From a checkpoint of a small CTC audio transcriber: num experts 16, batches of 192.
Rows from block 3 of a small CTC audio transcriber, named by matrix and row number. Rows with one number within an expert belong to one neuron, the router's apart. Each number is 50 + 10 x the weight over its row's rms, rounded and kept within 0 to 99. All counts start at 0.
Before each expert's rows are labels from the 100 clips, of 14976, where the router gives the expert most weight on average: "top examples" is what is common among them; "loudest" is the band of the loudest frequency at the time of the peak. Only what is clearly more common there than usual is listed. The data: short read English sentences (LibriTTS-R). In brackets: how many of the 100.
# router: slot weights (model.blocks.3.mlp.router.weight, 32x192), inputs 0-95
# up: expert up (model.blocks.3.mlp.up, 16x192x192), inputs 0-95
# down: expert down (model.blocks.3.mlp.down, 16x192x192, transposed), outputs 0-95

# expert 8
top examples: voice: female (83); the word "to" (35); the word "you" (34)
loudest: 250 to 500 Hz (47)
router.16:55 25 57 57 54 70 46 44 48 41 46 63 38 16 56 40 51 49 65 51 39 64 26 36 56 53 66 44 56 47 54 51 27 54 39 49 38 50 58 57 55 55 51 59 47 66 42 50 55 54 64 58 58 61 29 62 58 53 41 44 58 68 54 62 56 61 65 70 55 46 56 48 45 35 53 60 55 49 62 41 50 52 49 52 50 54 45 41 60 52 56 58 20 60 52 34
router.17:57 56 45 56 42 49 32 44 55 49 61 70 48 48 49 46 56 53 52 50 62 70 21 51 58 48 45 46 57 61 36 31 58 39 37 47 34 38 50 48 55 55 51 56 50 73 76 39 41 51 35 63 56 42 54 41 54 41 41 40 59 45 79 61 49 35 59 67 54 49 56 44 62 42 63 45 54 57 39 48 64 61 36 56 45 43 46 36 46 68 58 55 55 52 57 43
up.4:32 40 59 37 54 75 82 61 61 48 48 50 47 32 57 38 41 36 50 38 38 45 41 50 62 48 53 40 51 57 50 61 58 33 55 54 47 44 48 63 48 46 45 46 45 52 68 59 38 44 56 28 39 43 41 58 59 61 38 42 43 53 55 36 55 47 50 60 40 72 50 51 46 48 48 54 48 45 59 39 54 44 60 53 43 50 66 75 43 53 40 62 38 59 53 71
down.4:59 47 41 52 35 46 56 78 51 51 36 54 69 55 44 54 56 49 39 49 48 54 51 62 45 30 51 51 60 57 45 59 63 73 44 45 36 49 54 72 37 53 51 48 57 58 62 32 29 53 40 58 64 48 48 49 53 56 58 49 49 58 50 53 47 66 45 54 45 45 55 58 51 52 51 50 56 60 55 70 48 40 47 36 39 82 48 55 51 44 40 55 43 37 52 48
up.5:55 47 72 47 51 57 68 51 33 50 58 48 47 52 61 67 53 49 52 63 55 44 46 64 40 44 65 36 28 52 53 47 71 53 40 65 57 50 41 36 49 47 44 35 38 48 62 48 65 52 34 25 42 58 52 41 49 42 57 50 52 56 57 36 62 39 65 33 70 48 38 44 61 69 38 51 62 48 44 65 48 48 46 52 33 47 45 31 44 53 53 22 50 55 36 64
down.5:50 46 79 54 51 55 59 36 50 36 56 47 54 38 64 51 44 66 67 49 67 35 46 42 54 39 60 55 52 48 46 45 45 43 49 43 41 39 38 66 53 35 52 33 37 52 60 44 52 53 35 48 65 52 47 47 64 45 42 50 50 63 36 47 51 41 69 54 51 18 52 53 39 35 56 58 65 70 45 54 39 43 45 45 56 44 48 50 49 53 42 53 46 53 78 57
up.6:29 48 56 51 52 52 46 54 30 52 52 49 70 49 61 62 41 36 58 67 57 48 41 58 57 51 47 51 55 36 63 45 60 49 38 52 68 43 48 67 51 48 41 45 48 60 59 61 44 61 38 54 33 57 52 51 54 59 17 41 44 48 52 57 36 64 44 48 46 69 56 44 49 62 30 58 51 42 59 49 41 43 53 35 54 50 53 62 56 44 35 38 54 41 59 56
down.6:47 34 60 64 57 61 62 37 43 45 51 42 70 56 54 32 56 32 46 42 39 48 53 52 39 48 62 53 50 51 59 52 60 52 38 48 76 48 22 63 37 49 55 39 42 53 38 41 56 50 53 54 68 44 40 42 63 19 49 51 46 77 41 69 61 54 60 56 60 37 53 65 56 56 44 50 45 56 42 44 50 58 55 52 43 64 59 61 45 45 35 48 41 41 61 69
up.7:67 52 62 50 40 50 52 50 44 45 63 36 38 45 46 53 58 57 50 57 53 48 39 60 29 42 51 53 49 34 53 61 58 42 56 45 43 60 55 25 38 51 29 42 51 54 48 47 64 35 44 34 60 53 46 49 59 38 78 46 46 54 35 51 64 40 49 34 79 44 44 59 36 51 47 52 54 47 55 56 45 53 40 70 34 64 39 35 39 43 53 30 41 52 38 71
down.7:41 64 57 63 54 47 34 55 67 47 58 51 63 48 59 73 51 69 67 72 43 64 55 47 50 50 48 52 60 40 61 43 41 41 46 46 47 52 52 56 51 51 33 48 60 43 49 52 63 44 40 45 58 61 65 49 60 28 50 56 51 49 50 52 48 59 59 33 38 30 51 31 35 60 59 57 48 43 58 47 58 57 46 40 46 20 42 55 54 47 67 43 55 55 55 34
up.8:52 51 45 50 47 46 47 57 34 50 57 40 58 53 30 46 63 44 57 49 60 44 52 65 45 58 47 50 38 40 47 50 72 57 45 77 56 65 38 45 46 56 38 36 44 53 58 34 57 53 36 29 46 39 57 53 63 41 55 38 58 58 38 47 41 50 67 43 75 42 49 51 68 54 37 50 41 53 43 56 44 48 42 59 44 42 47 46 45 46 57 42 53 43 41 65
down.8:41 50 48 36 41 57 56 51 49 43 48 50 43 49 53 43 42 62 68 58 41 30 51 52 53 56 49 64 58 52 41 45 37 43 49 35 26 40 51 51 47 39 49 27 42 49 50 58 55 43 23 49 39 66 36 71 57 50 48 53 64 59 41 60 39 41 27 50 61 41 48 42 53 50 60 51 49 70 67 61 40 46 50 41 53 49 46 47 52 68 66 66 50 54 86 40
up.9:53 59 60 44 63 49 53 57 55 47 41 47 69 63 54 44 32 38 46 51 58 39 47 44 49 44 46 53 65 63 64 48 57 46 46 45 50 44 40 56 31 49 37 49 62 51 70 49 49 53 53 70 50 68 46 38 59 52 47 53 42 52 32 77 63 42 32 53 48 48 36 43 31 53 43 49 42 45 63 54 37 50 58 45 53 63 36 48 56 43 24 55 50 59 55 64
down.9:45 61 39 50 54 31 51 62 39 37 53 50 38 57 33 65 50 55 61 43 62 41 53 66 58 57 51 67 53 52 79 47 50 36 41 48 58 66 43 44 51 53 45 44 50 29 37 36 56 53 30 53 40 36 58 40 38 30 51 47 44 46 47 52 62 59 54 42 49 33 48 45 67 61 36 46 58 51 40 48 59 50 55 46 51 40 46 54 55 45 57 30 55 37 55 58
up.10:62 50 64 51 47 67 45 74 34 47 50 23 47 48 40 46 59 52 53 52 62 53 49 46 41 33 40 51 39 30 63 45 44 51 59 46 61 55 39 47 26 50 44 36 43 57 52 57 63 48 54 46 46 43 53 59 48 34 63 51 58 68 47 43 48 50 57 46 48 38 46 52 43 64 50 52 47 39 66 44 38 52 52 51 35 59 39 57 46 46 43 32 38 55 44 70
down.10:56 61 49 49 69 69 44 54 50 40 37 44 58 65 62 40 51 56 64 64 30 41 62 58 47 56 41 67 56 56 38 46 58 41 62 34 37 59 55 53 39 51 48 42 60 53 53 40 58 49 25 49 70 49 57 49 52 42 46 55 60 15 35 55 53 55 31 39 46 36 50 39 65 59 34 47 69 53 57 57 48 46 55 31 54 34 46 46 38 53 65 47 56 50 51 45
up.11:54 43 57 41 51 39 47 57 39 60 45 44 74 48 75 42 47 39 67 46 55 38 62 46 52 37 31 44 60 66 41 65 46 49 47 43 36 56 60 56 44 49 46 38 58 56 49 57 41 39 32 65 43 58 49 41 54 45 54 44 47 50 35 72 60 73 53 48 52 50 41 51 43 33 58 54 44 38 59 49 39 46 54 61 53 58 42 49 59 48 57 54 62 45 61 66
down.11:48 46 50 43 49 60 53 58 44 45 49 47 58 61 56 55 53 49 56 44 53 41 71 63 43 51 52 70 50 51 76 58 53 37 36 63 35 64 53 36 32 64 51 37 65 22 28 50 40 48 68 52 44 32 47 59 29 45 51 45 45 63 65 52 45 42 41 67 40 47 50 56 76 54 57 51 39 58 53 47 55 45 57 61 52 32 56 53 53 53 43 43 48 39 49 60
up.12:57 57 51 56 41 32 48 58 48 44 60 37 52 56 49 45 67 44 54 42 66 54 43 57 46 30 49 61 51 37 42 48 62 43 40 59 75 59 32 64 48 57 53 29 52 62 58 46 43 38 47 57 54 43 58 65 54 46 44 61 63 61 41 31 33 54 60 37 57 45 53 50 66 58 41 43 44 53 50 56 51 57 47 38 50 72 42 55 60 45 47 53 44 42 60 52
down.12:53 63 58 55 50 53 57 44 61 55 43 52 54 55 46 33 63 68 69 63 52 42 50 37 49 71 45 60 55 61 55 54 45 37 56 32 54 50 61 51 35 35 48 50 46 58 51 41 44 52 26 41 50 56 46 54 46 62 50 53 60 41 40 50 50 48 19 38 64 47 55 37 62 66 39 44 39 40 60 60 41 51 58 31 60 48 43 49 60 57 74 37 52 58 60 47
up.13:19 53 56 50 54 57 61 53 50 60 49 51 43 42 67 44 38 42 58 42 44 60 36 27 54 46 55 54 44 54 49 49 20 43 60 70 38 50 27 57 54 41 45 41 34 52 53 64 45 53 59 27 62 60 47 85 51 58 44 46 55 56 45 32 46 47 44 44 41 70 36 64 38 60 42 70 34 54 53 50 50 32 51 44 47 65 62 53 44 49 53 57 40 46 40 51
down.13:71 52 46 52 34 59 53 59 49 44 68 51 52 86 40 47 53 61 40 45 65 42 39 59 24 59 54 58 53 46 79 58 58 68 48 47 53 57 50 43 41 53 43 44 49 60 67 44 48 55 39 41 64 50 64 51 52 56 46 48 52 53 37 43 53 51 40 40 66 49 33 63 44 51 44 42 49 40 36 53 52 46 51 27 63 57 50 51 57 38 37 51 52 49 66 36

# expert 1
top examples: the word "i" (39); the word "he" (32)
loudest: 250 to 500 Hz (33)
router.2:49 35 53 55 57 65 68 42 48 37 59 50 37 42 32 67 57 47 42 49 60 46 43 47 63 57 51 43 44 51 63 45 49 60 30 34 46 48 53 47 49 58 52 65 49 59 44 44 54 51 48 63 23 49 40 37 47 53 42 52 36 58 38 57 35 67 43 51 47 35 74 54 49 70 30 36 47 51 40 56 45 52 42 56 55 68 43 59 68 45 59 44 55 63 50 27
router.3:61 54 36 42 25 49 52 48 46 56 35 57 54 70 48 55 50 60 59 35 67 46 51 48 50 45 46 69 53 44 45 55 70 45 43 53 56 40 32 47 28 49 50 55 55 66 33 36 52 47 40 61 46 57 56 28 49 51 52 55 45 50 45 74 50 51 44 54 50 25 44 47 54 39 43 40 54 75 41 54 40 61 40 37 64 70 19 48 45 48 65 61 44 54 59 29
up.4:53 39 50 53 48 49 48 47 60 53 48 40 70 46 82 54 37 29 44 42 52 46 55 28 58 41 32 51 58 64 48 64 38 49 52 59 32 58 54 62 49 51 58 38 59 46 42 48 46 51 41 42 50 56 41 60 65 46 49 50 51 58 73 55 36 55 47 52 38 60 46 62 54 50 59 48 42 54 66 51 45 21 47 44 40 49 68 50 43 51 39 67 77 48 69 49
down.4:48 50 59 62 60 47 41 65 47 29 54 52 39 82 57 36 59 51 54 44 58 41 54 27 49 69 58 75 45 53 65 57 44 64 65 40 45 59 60 54 45 45 54 51 41 58 42 61 62 53 62 44 57 59 47 54 65 60 43 48 49 51 51 47 63 48 44 22 42 51 68 55 47 44 53 45 61 41 57 71 51 37 62 60 49 59 55 50 51 40 47 57 36 54 35 43
up.5:39 52 57 75 38 41 59 63 53 27 65 48 36 44 63 33 56 57 43 30 45 38 42 45 52 37 56 54 52 54 69 54 53 41 62 44 42 49 49 62 53 41 58 66 41 62 65 40 45 35 47 44 62 41 41 51 56 48 51 38 57 64 67 42 52 56 58 53 55 55 49 39 55 43 56 55 37 45 47 41 42 38 50 66 37 58 66 64 42 57 53 49 31 50 32 72
down.5:56 33 55 61 69 39 48 60 48 56 44 47 70 56 45 60 50 37 41 50 67 42 44 58 54 49 41 55 61 52 46 53 43 34 38 47 59 53 58 59 66 56 46 45 68 47 15 63 38 49 54 45 43 23 48 63 53 60 56 54 42 58 55 29 48 71 46 49 28 45 59 42 48 59 36 45 36 42 52 72 45 48 53 69 43 64 56 49 55 45 49 68 45 53 45 52
up.6:40 46 54 54 42 50 54 43 58 75 31 52 33 49 48 49 46 56 53 50 40 74 56 36 47 57 65 47 48 45 44 56 27 40 58 47 50 61 46 28 60 43 54 52 41 17 44 45 35 35 58 55 56 48 51 61 41 49 41 50 49 45 48 48 58 54 60 44 38 50 50 58 54 55 54 51 44 54 44 44 45 61 73 50 46 50 47 52 41 41 43 45 48 62 52 52
down.6:54 47 25 41 57 51 54 34 51 54 70 45 67 39 46 38 65 52 40 51 55 48 58 56 43 36 47 27 55 43 51 37 38 56 58 48 38 60 58 67 61 71 60 41 52 51 67 52 54 60 36 52 36 44 55 58 58 61 53 54 48 44 53 33 27 45 49 42 56 37 52 47 33 36 47 59 55 54 62 53 43 49 58 49 69 57 45 53 50 69 50 48 61 56 52 68
up.7:49 50 40 54 53 20 47 55 49 66 74 54 58 44 34 70 61 54 50 50 43 54 37 50 64 55 22 47 53 40 56 51 38 63 48 53 64 50 42 42 58 66 39 56 66 50 41 54 31 49 55 54 64 47 51 57 66 51 36 35 52 59 46 57 25 67 50 57 56 43 61 44 50 56 60 40 24 59 67 44 43 57 51 44 45 60 70 60 51 53 47 48 48 29 49 45
down.7:54 71 61 55 49 42 45 49 39 59 45 48 61 44 41 50 51 40 49 61 58 41 47 35 56 22 49 66 43 53 40 42 57 43 59 37 43 40 70 45 44 48 70 27 66 69 74 58 41 56 51 53 35 38 58 48 66 62 50 42 55 24 55 59 38 41 43 58 53 49 46 42 56 60 48 60 48 61 35 55 55 54 44 53 56 45 56 52 49 50 26 38 57 51 73 53
up.8:24 39 60 48 63 38 30 40 61 54 36 63 37 42 58 54 54 50 66 69 45 46 47 38 42 59 65 34 35 43 57 50 52 44 49 53 34 40 56 43 53 60 59 48 40 52 59 61 43 54 61 67 58 65 53 61 65 54 54 55 50 47 35 58 50 56 46 47 57 49 58 43 49 54 65 60 22 30 71 50 54 58 17 49 52 47 45 47 65 56 49 43 63 42 46 62
down.8:74 43 56 52 55 47 52 40 40 52 37 59 53 49 53 55 46 48 46 48 62 49 48 51 39 40 61 61 58 51 61 50 38 48 44 54 57 46 39 56 59 33 46 60 46 39 57 51 64 54 27 31 52 56 50 54 59 45 61 52 54 53 41 64 45 60 50 52 56 58 58 61 69 59 48 54 31 50 64 30 57 49 44 50 73 50 55 49 39 42 61 49 61 39 30 45
up.9:52 42 53 47 54 53 53 41 48 65 74 36 53 50 69 52 43 38 36 62 45 50 46 40 51 54 62 48 50 68 57 65 38 43 38 50 35 54 52 52 55 53 47 32 48 42 40 49 27 51 65 26 60 64 56 66 56 51 57 58 51 53 50 49 52 54 45 42 53 55 43 46 39 43 50 65 43 51 59 63 48 15 37 52 32 48 78 40 48 40 54 46 55 49 43 65
down.9:40 62 59 50 76 67 45 37 50 36 47 54 40 64 66 23 48 51 35 43 57 46 60 43 49 52 52 61 69 50 40 52 40 66 69 62 47 46 53 66 47 46 58 63 41 53 47 49 43 67 47 58 49 63 41 47 67 40 45 45 48 58 69 51 51 52 36 26 40 31 48 50 45 66 42 47 47 53 46 32 57 46 49 44 48 48 53 56 49 45 54 43 32 46 60 55
up.10:42 63 47 65 38 55 41 53 57 52 54 58 65 43 78 50 47 37 58 53 65 37 55 36 47 52 30 45 58 59 43 67 54 56 42 48 28 42 43 46 49 45 56 51 57 47 38 48 50 51 47 52 65 57 47 57 49 52 45 32 43 55 66 57 43 61 51 51 44 56 45 59 62 42 51 58 38 56 55 47 36 29 60 33 44 57 58 44 47 57 44 65 84 52 55 61
down.10:52 34 54 47 66 41 50 55 48 31 48 59 37 74 61 32 53 47 48 41 65 36 59 48 55 60 65 67 42 55 55 56 47 48 70 52 55 56 59 54 49 61 59 44 42 51 52 62 60 60 62 38 44 56 50 51 68 62 45 48 57 45 60 40 56 51 38 24 41 56 57 55 45 56 61 49 50 46 49 67 48 40 61 52 59 48 57 55 51 38 41 45 43 52 42 38
up.11:55 47 48 51 57 39 61 61 65 40 53 52 52 52 46 39 51 54 50 36 58 37 36 44 57 47 45 57 64 31 38 62 47 49 72 30 41 67 62 43 45 33 29 52 46 70 45 44 65 52 46 29 65 48 57 58 56 46 44 44 51 46 43 43 66 43 40 53 57 45 48 41 44 43 50 49 44 45 63 50 47 51 52 44 51 64 40 73 49 52 48 46 41 43 59 56
down.11:37 64 47 51 50 46 36 58 35 45 32 39 46 39 45 59 26 32 57 56 52 29 42 61 51 54 56 67 40 35 37 39 55 54 47 53 67 59 53 47 53 59 44 46 65 57 38 61 39 50 58 44 52 54 52 47 38 50 51 53 42 55 60 34 53 56 49 60 44 56 68 52 59 67 44 52 58 51 51 53 51 60 32 71 43 46 52 40 26 57 48 53 41 47 40 50
up.12:44 45 50 47 61 47 58 50 40 33 68 54 27 46 51 58 50 55 58 54 68 54 32 33 54 61 36 53 44 70 37 44 44 59 43 19 46 56 50 42 50 51 37 60 52 39 46 32 41 31 59 34 39 53 48 58 37 45 46 30 57 65 68 41 55 46 50 50 63 50 55 60 82 49 55 44 47 54 41 49 46 43 56 63 40 45 69 49 35 38 70 50 40 59 39 60
down.12:23 49 30 34 57 45 54 61 63 47 52 61 79 46 57 50 43 43 47 50 46 67 63 58 39 49 57 44 56 57 59 53 58 53 39 63 38 46 37 62 33 71 41 37 52 31 42 50 43 60 60 54 52 41 65 43 56 55 44 53 36 45 48 48 39 41 59 43 49 54 50 50 38 43 51 61 39 59 41 49 51 30 49 44 44 54 50 52 49 60 55 61 58 51 67 54
up.13:65 46 64 54 59 48 53 59 49 58 41 48 45 49 44 39 54 55 56 39 40 46 63 38 40 31 53 56 63 47 55 52 56 58 59 26 34 68 58 33 52 31 33 56 59 70 50 37 46 58 39 44 58 42 47 60 58 55 55 55 49 58 57 55 62 61 46 51 61 42 41 44 49 44 53 35 42 45 43 38 54 46 40 57 45 50 42 68 44 45 34 38 48 69 41 52
down.13:32 57 34 45 50 43 54 60 50 44 23 39 41 29 54 58 42 39 51 53 60 57 40 59 54 53 49 48 39 54 39 41 49 63 49 67 40 49 44 33 42 47 51 53 45 51 32 52 53 54 61 37 42 64 55 68 62 63 50 55 43 56 73 34 62 39 44 71 47 41 54 66 49 73 50 48 67 51 43 50 42 42 48 74 44 48 50 48 32 58 53 45 53 50 33 44

# expert 14
top examples: the word "you" (33)
loudest: 250 to 500 Hz (46)
router.28:75 48 48 32 48 31 46 52 62 61 25 69 53 49 66 61 52 59 50 66 46 66 55 55 55 56 36 44 47 28 40 58 52 63 52 59 67 40 61 57 46 57 56 64 63 61 60 38 43 58 35 48 58 50 42 45 52 39 39 56 28 40 58 59 42 54 41 53 40 41 54 39 46 46 46 53 50 41 61 53 43 41 39 44 58 53 36 55 60 58 61 36 62 50 62 58
router.29:43 50 54 57 66 33 48 45 51 36 33 61 42 39 43 43 58 42 37 66 72 47 40 41 54 48 71 41 49 52 49 57 60 36 54 71 53 64 35 60 44 54 70 52 58 62 59 43 34 38 51 60 52 51 42 45 58 44 66 64 44 64 67 40 40 61 55 36 51 57 64 32 61 46 53 54 47 56 55 41 54 57 44 45 58 44 63 47 64 58 47 42 37 52 52 48
up.4:40 21 52 37 55 46 54 57 50 34 51 52 46 31 53 54 46 39 62 65 51 51 46 29 41 43 48 48 56 59 51 40 57 54 57 51 59 65 56 54 60 62 40 55 42 65 39 43 33 53 63 49 32 68 33 48 46 47 42 55 56 60 58 57 47 64 53 61 67 63 63 60 61 36 72 44 42 50 61 39 51 47 57 47 35 42 52 40 58 43 41 66 64 48 30 55
down.4:68 38 26 36 65 35 47 41 52 37 52 62 48 28 59 58 60 69 37 44 29 58 59 42 34 53 46 57 54 56 59 49 52 57 39 54 28 56 52 58 44 67 46 63 39 46 34 57 55 46 42 44 45 50 44 46 53 43 49 49 44 46 34 59 54 49 50 49 51 44 40 36 56 57 29 49 52 76 48 46 52 53 53 64 52 41 51 50 55 48 58 51 61 34 52 39
up.5:50 43 59 42 62 38 57 52 65 42 54 60 44 39 51 56 38 45 54 61 55 34 30 43 36 54 43 43 39 53 49 41 33 51 45 50 59 49 38 45 50 64 41 52 32 63 61 54 30 73 68 39 41 60 32 57 45 54 52 55 52 56 49 59 41 44 48 51 54 65 54 71 56 47 78 40 42 49 51 61 45 50 48 59 35 26 41 29 59 52 42 64 63 54 25 61
down.5:55 21 37 47 42 47 42 46 52 26 50 56 50 48 48 57 57 52 34 56 34 43 57 46 25 48 46 62 66 58 66 42 62 44 45 64 52 58 33 69 49 68 55 56 52 40 37 43 48 54 60 42 42 37 50 34 51 55 57 43 39 56 35 58 58 58 58 52 52 46 34 55 55 54 36 48 42 60 57 62 61 54 38 69 52 33 51 56 59 48 48 48 55 40 44 46
up.6:41 53 54 49 53 46 48 52 50 58 50 52 41 43 58 50 79 47 44 46 60 62 44 46 46 49 53 55 58 43 50 54 57 63 48 64 53 53 66 29 46 51 46 57 44 48 48 57 34 52 33 43 56 55 44 46 45 48 49 35 73 51 29 48 36 39 58 63 56 55 59 59 56 53 81 51 41 49 40 28 47 32 62 49 35 47 54 42 38 60 69 54 54 49 53 44
down.6:56 59 46 45 47 54 63 63 44 41 38 61 45 39 41 56 46 59 48 46 40 53 46 50 68 59 47 65 35 46 28 32 52 63 33 65 73 42 54 60 44 59 40 64 53 46 55 32 46 57 58 64 52 44 60 58 42 18 46 49 53 54 65 59 52 52 35 46 50 56 52 51 58 47 40 45 38 50 54 63 49 61 52 46 57 52 53 44 29 57 57 48 52 50 56 61
up.7:52 52 45 62 55 49 64 40 36 51 43 42 49 50 48 27 62 54 56 56 60 70 46 34 48 50 61 55 45 43 42 53 36 43 52 47 63 34 37 67 44 27 40 60 51 47 53 54 45 25 41 47 60 59 44 40 42 59 59 51 41 60 48 52 41 43 58 31 59 43 54 46 47 61 46 37 47 68 49 47 43 53 33 51 56 61 45 66 50 46 78 46 30 63 49 34
down.7:34 50 51 51 43 41 53 51 46 51 54 34 52 55 52 18 45 51 39 31 30 55 56 61 42 57 32 56 48 56 52 42 40 52 49 46 53 62 59 46 48 60 45 48 40 47 53 60 61 47 58 47 39 73 63 36 35 54 54 50 43 55 51 51 69 48 32 42 47 42 58 55 60 46 31 49 39 67 60 48 38 57 42 59 64 40 54 53 64 50 28 57 49 42 46 44
up.8:69 53 64 50 47 43 43 55 59 59 63 44 50 41 56 49 62 39 30 53 49 36 49 51 34 58 46 55 47 60 50 46 50 63 57 31 59 55 51 45 56 48 39 48 59 50 53 50 43 44 42 49 54 59 47 41 34 40 52 74 63 56 33 57 54 32 59 27 55 64 61 40 57 40 55 64 64 44 52 56 48 59 38 53 40 62 42 53 35 54 43 62 57 49 41 36
down.8:48 51 47 34 55 48 44 46 38 52 71 50 33 19 56 45 57 32 48 51 61 70 46 46 53 47 57 58 67 40 66 62 55 57 44 56 47 57 32 31 46 51 49 42 52 52 51 55 25 50 41 61 51 42 41 57 46 44 41 45 45 85 22 42 37 55 54 35 64 51 44 39 43 47 61 54 63 53 65 37 52 41 56 44 59 45 55 60 60 49 40 47 44 41 42 49
up.9:30 58 55 53 43 37 58 48 68 51 51 58 49 49 58 49 57 58 66 43 53 53 47 47 60 44 42 47 38 51 49 36 28 61 36 61 57 42 36 65 53 34 50 54 45 56 75 45 62 55 55 56 48 64 47 46 44 65 60 52 48 53 53 55 30 42 53 62 49 67 48 64 41 45 63 32 39 62 28 43 37 60 55 52 55 34 40 53 40 67 49 39 53 59 33 39
down.9:60 46 42 57 59 51 47 39 45 54 64 46 42 57 48 44 43 58 48 47 47 54 63 53 40 43 56 46 53 57 38 58 35 46 55 51 49 50 44 50 70 41 56 40 57 57 36 39 52 53 54 57 32 55 54 52 59 66 58 46 27 55 34 62 52 51 34 29 56 38 44 60 36 57 29 47 37 41 62 62 57 44 50 68 57 22 56 52 46 47 38 57 49 54 57 38
up.10:32 32 46 59 50 64 53 50 47 47 59 43 57 47 44 37 28 46 52 48 43 56 40 41 42 40 48 41 61 52 61 38 38 42 45 50 52 61 56 35 57 54 64 61 34 48 31 62 49 62 73 47 34 57 44 60 50 47 44 53 51 52 46 43 56 51 47 59 37 46 44 38 58 49 51 47 48 55 63 50 61 61 52 49 54 32 62 37 54 39 36 46 39 47 57 76
down.10:49 41 44 36 42 62 57 56 51 32 54 62 59 68 48 55 60 47 52 49 38 39 52 42 33 53 46 67 47 41 80 33 49 67 36 65 36 48 59 56 62 55 59 53 50 42 65 55 73 63 52 43 35 38 62 68 54 50 55 49 48 47 43 44 57 58 45 44 46 58 45 58 57 47 48 55 42 56 65 48 56 46 40 42 43 37 47 45 59 45 66 46 60 42 18 62
up.11:57 50 46 56 50 55 62 52 51 43 47 51 50 46 28 63 71 57 35 45 40 44 37 56 62 62 35 42 58 55 60 52 26 65 44 36 29 62 39 45 51 52 48 47 53 69 54 49 81 51 65 24 41 47 50 47 58 62 39 45 36 54 46 28 33 66 37 53 56 50 44 52 56 49 43 49 49 51 42 47 57 37 34 60 42 51 74 52 60 45 62 66 46 45 57 51
down.11:46 56 49 61 27 46 57 52 47 55 67 40 55 62 36 64 57 48 38 60 54 37 55 41 68 46 57 52 63 60 64 65 56 54 39 55 43 29 51 50 37 48 48 58 57 57 69 39 53 45 27 50 42 46 40 31 54 37 54 51 44 67 52 57 40 44 56 37 61 50 50 39 26 47 57 42 33 39 48 72 52 48 48 46 47 68 50 54 53 36 31 61 47 46 58 56
up.12:44 53 57 63 45 59 64 45 39 46 65 46 53 49 46 40 53 53 42 25 40 35 39 57 57 49 51 51 50 52 57 47 17 54 41 27 47 49 44 50 66 40 57 55 33 65 74 43 62 49 71 36 35 51 47 37 54 49 47 54 50 52 39 31 43 59 60 55 60 66 53 56 54 56 35 49 50 64 32 43 58 73 46 51 46 49 71 52 43 52 40 62 43 72 53 75
down.12:41 47 57 61 30 61 77 48 49 29 66 39 53 83 40 49 73 58 41 51 38 33 61 50 52 44 48 54 40 46 80 40 40 55 46 55 41 44 54 49 55 51 61 40 68 62 56 44 68 48 50 45 49 31 65 56 56 45 49 51 37 57 46 60 26 46 51 60 48 58 51 49 29 36 44 37 45 58 61 58 39 61 53 52 58 51 54 53 64 43 31 53 57 51 37 49
up.13:44 40 65 50 57 58 59 50 33 40 43 35 60 46 47 50 42 22 55 50 53 47 54 54 54 43 55 44 51 45 42 51 73 37 62 49 50 52 42 61 36 50 45 29 52 36 29 61 64 52 62 46 67 66 44 62 52 58 53 44 50 58 61 46 56 57 41 51 52 52 47 68 54 44 50 44 38 68 63 42 44 49 56 41 34 53 46 67 40 44 48 40 75 56 42 41
down.13:43 43 55 46 54 43 40 36 54 52 55 46 38 64 77 54 56 36 33 48 33 49 42 57 57 64 53 31 55 65 52 51 81 46 53 64 41 38 46 60 58 61 46 46 48 47 44 54 36 47 68 51 44 48 39 47 46 42 53 46 63 52 61 32 45 63 44 32 34 43 40 52 52 28 56 38 44 37 56 52 38 43 47 51 44 44 56 50 47 45 55 65 62 40 46 43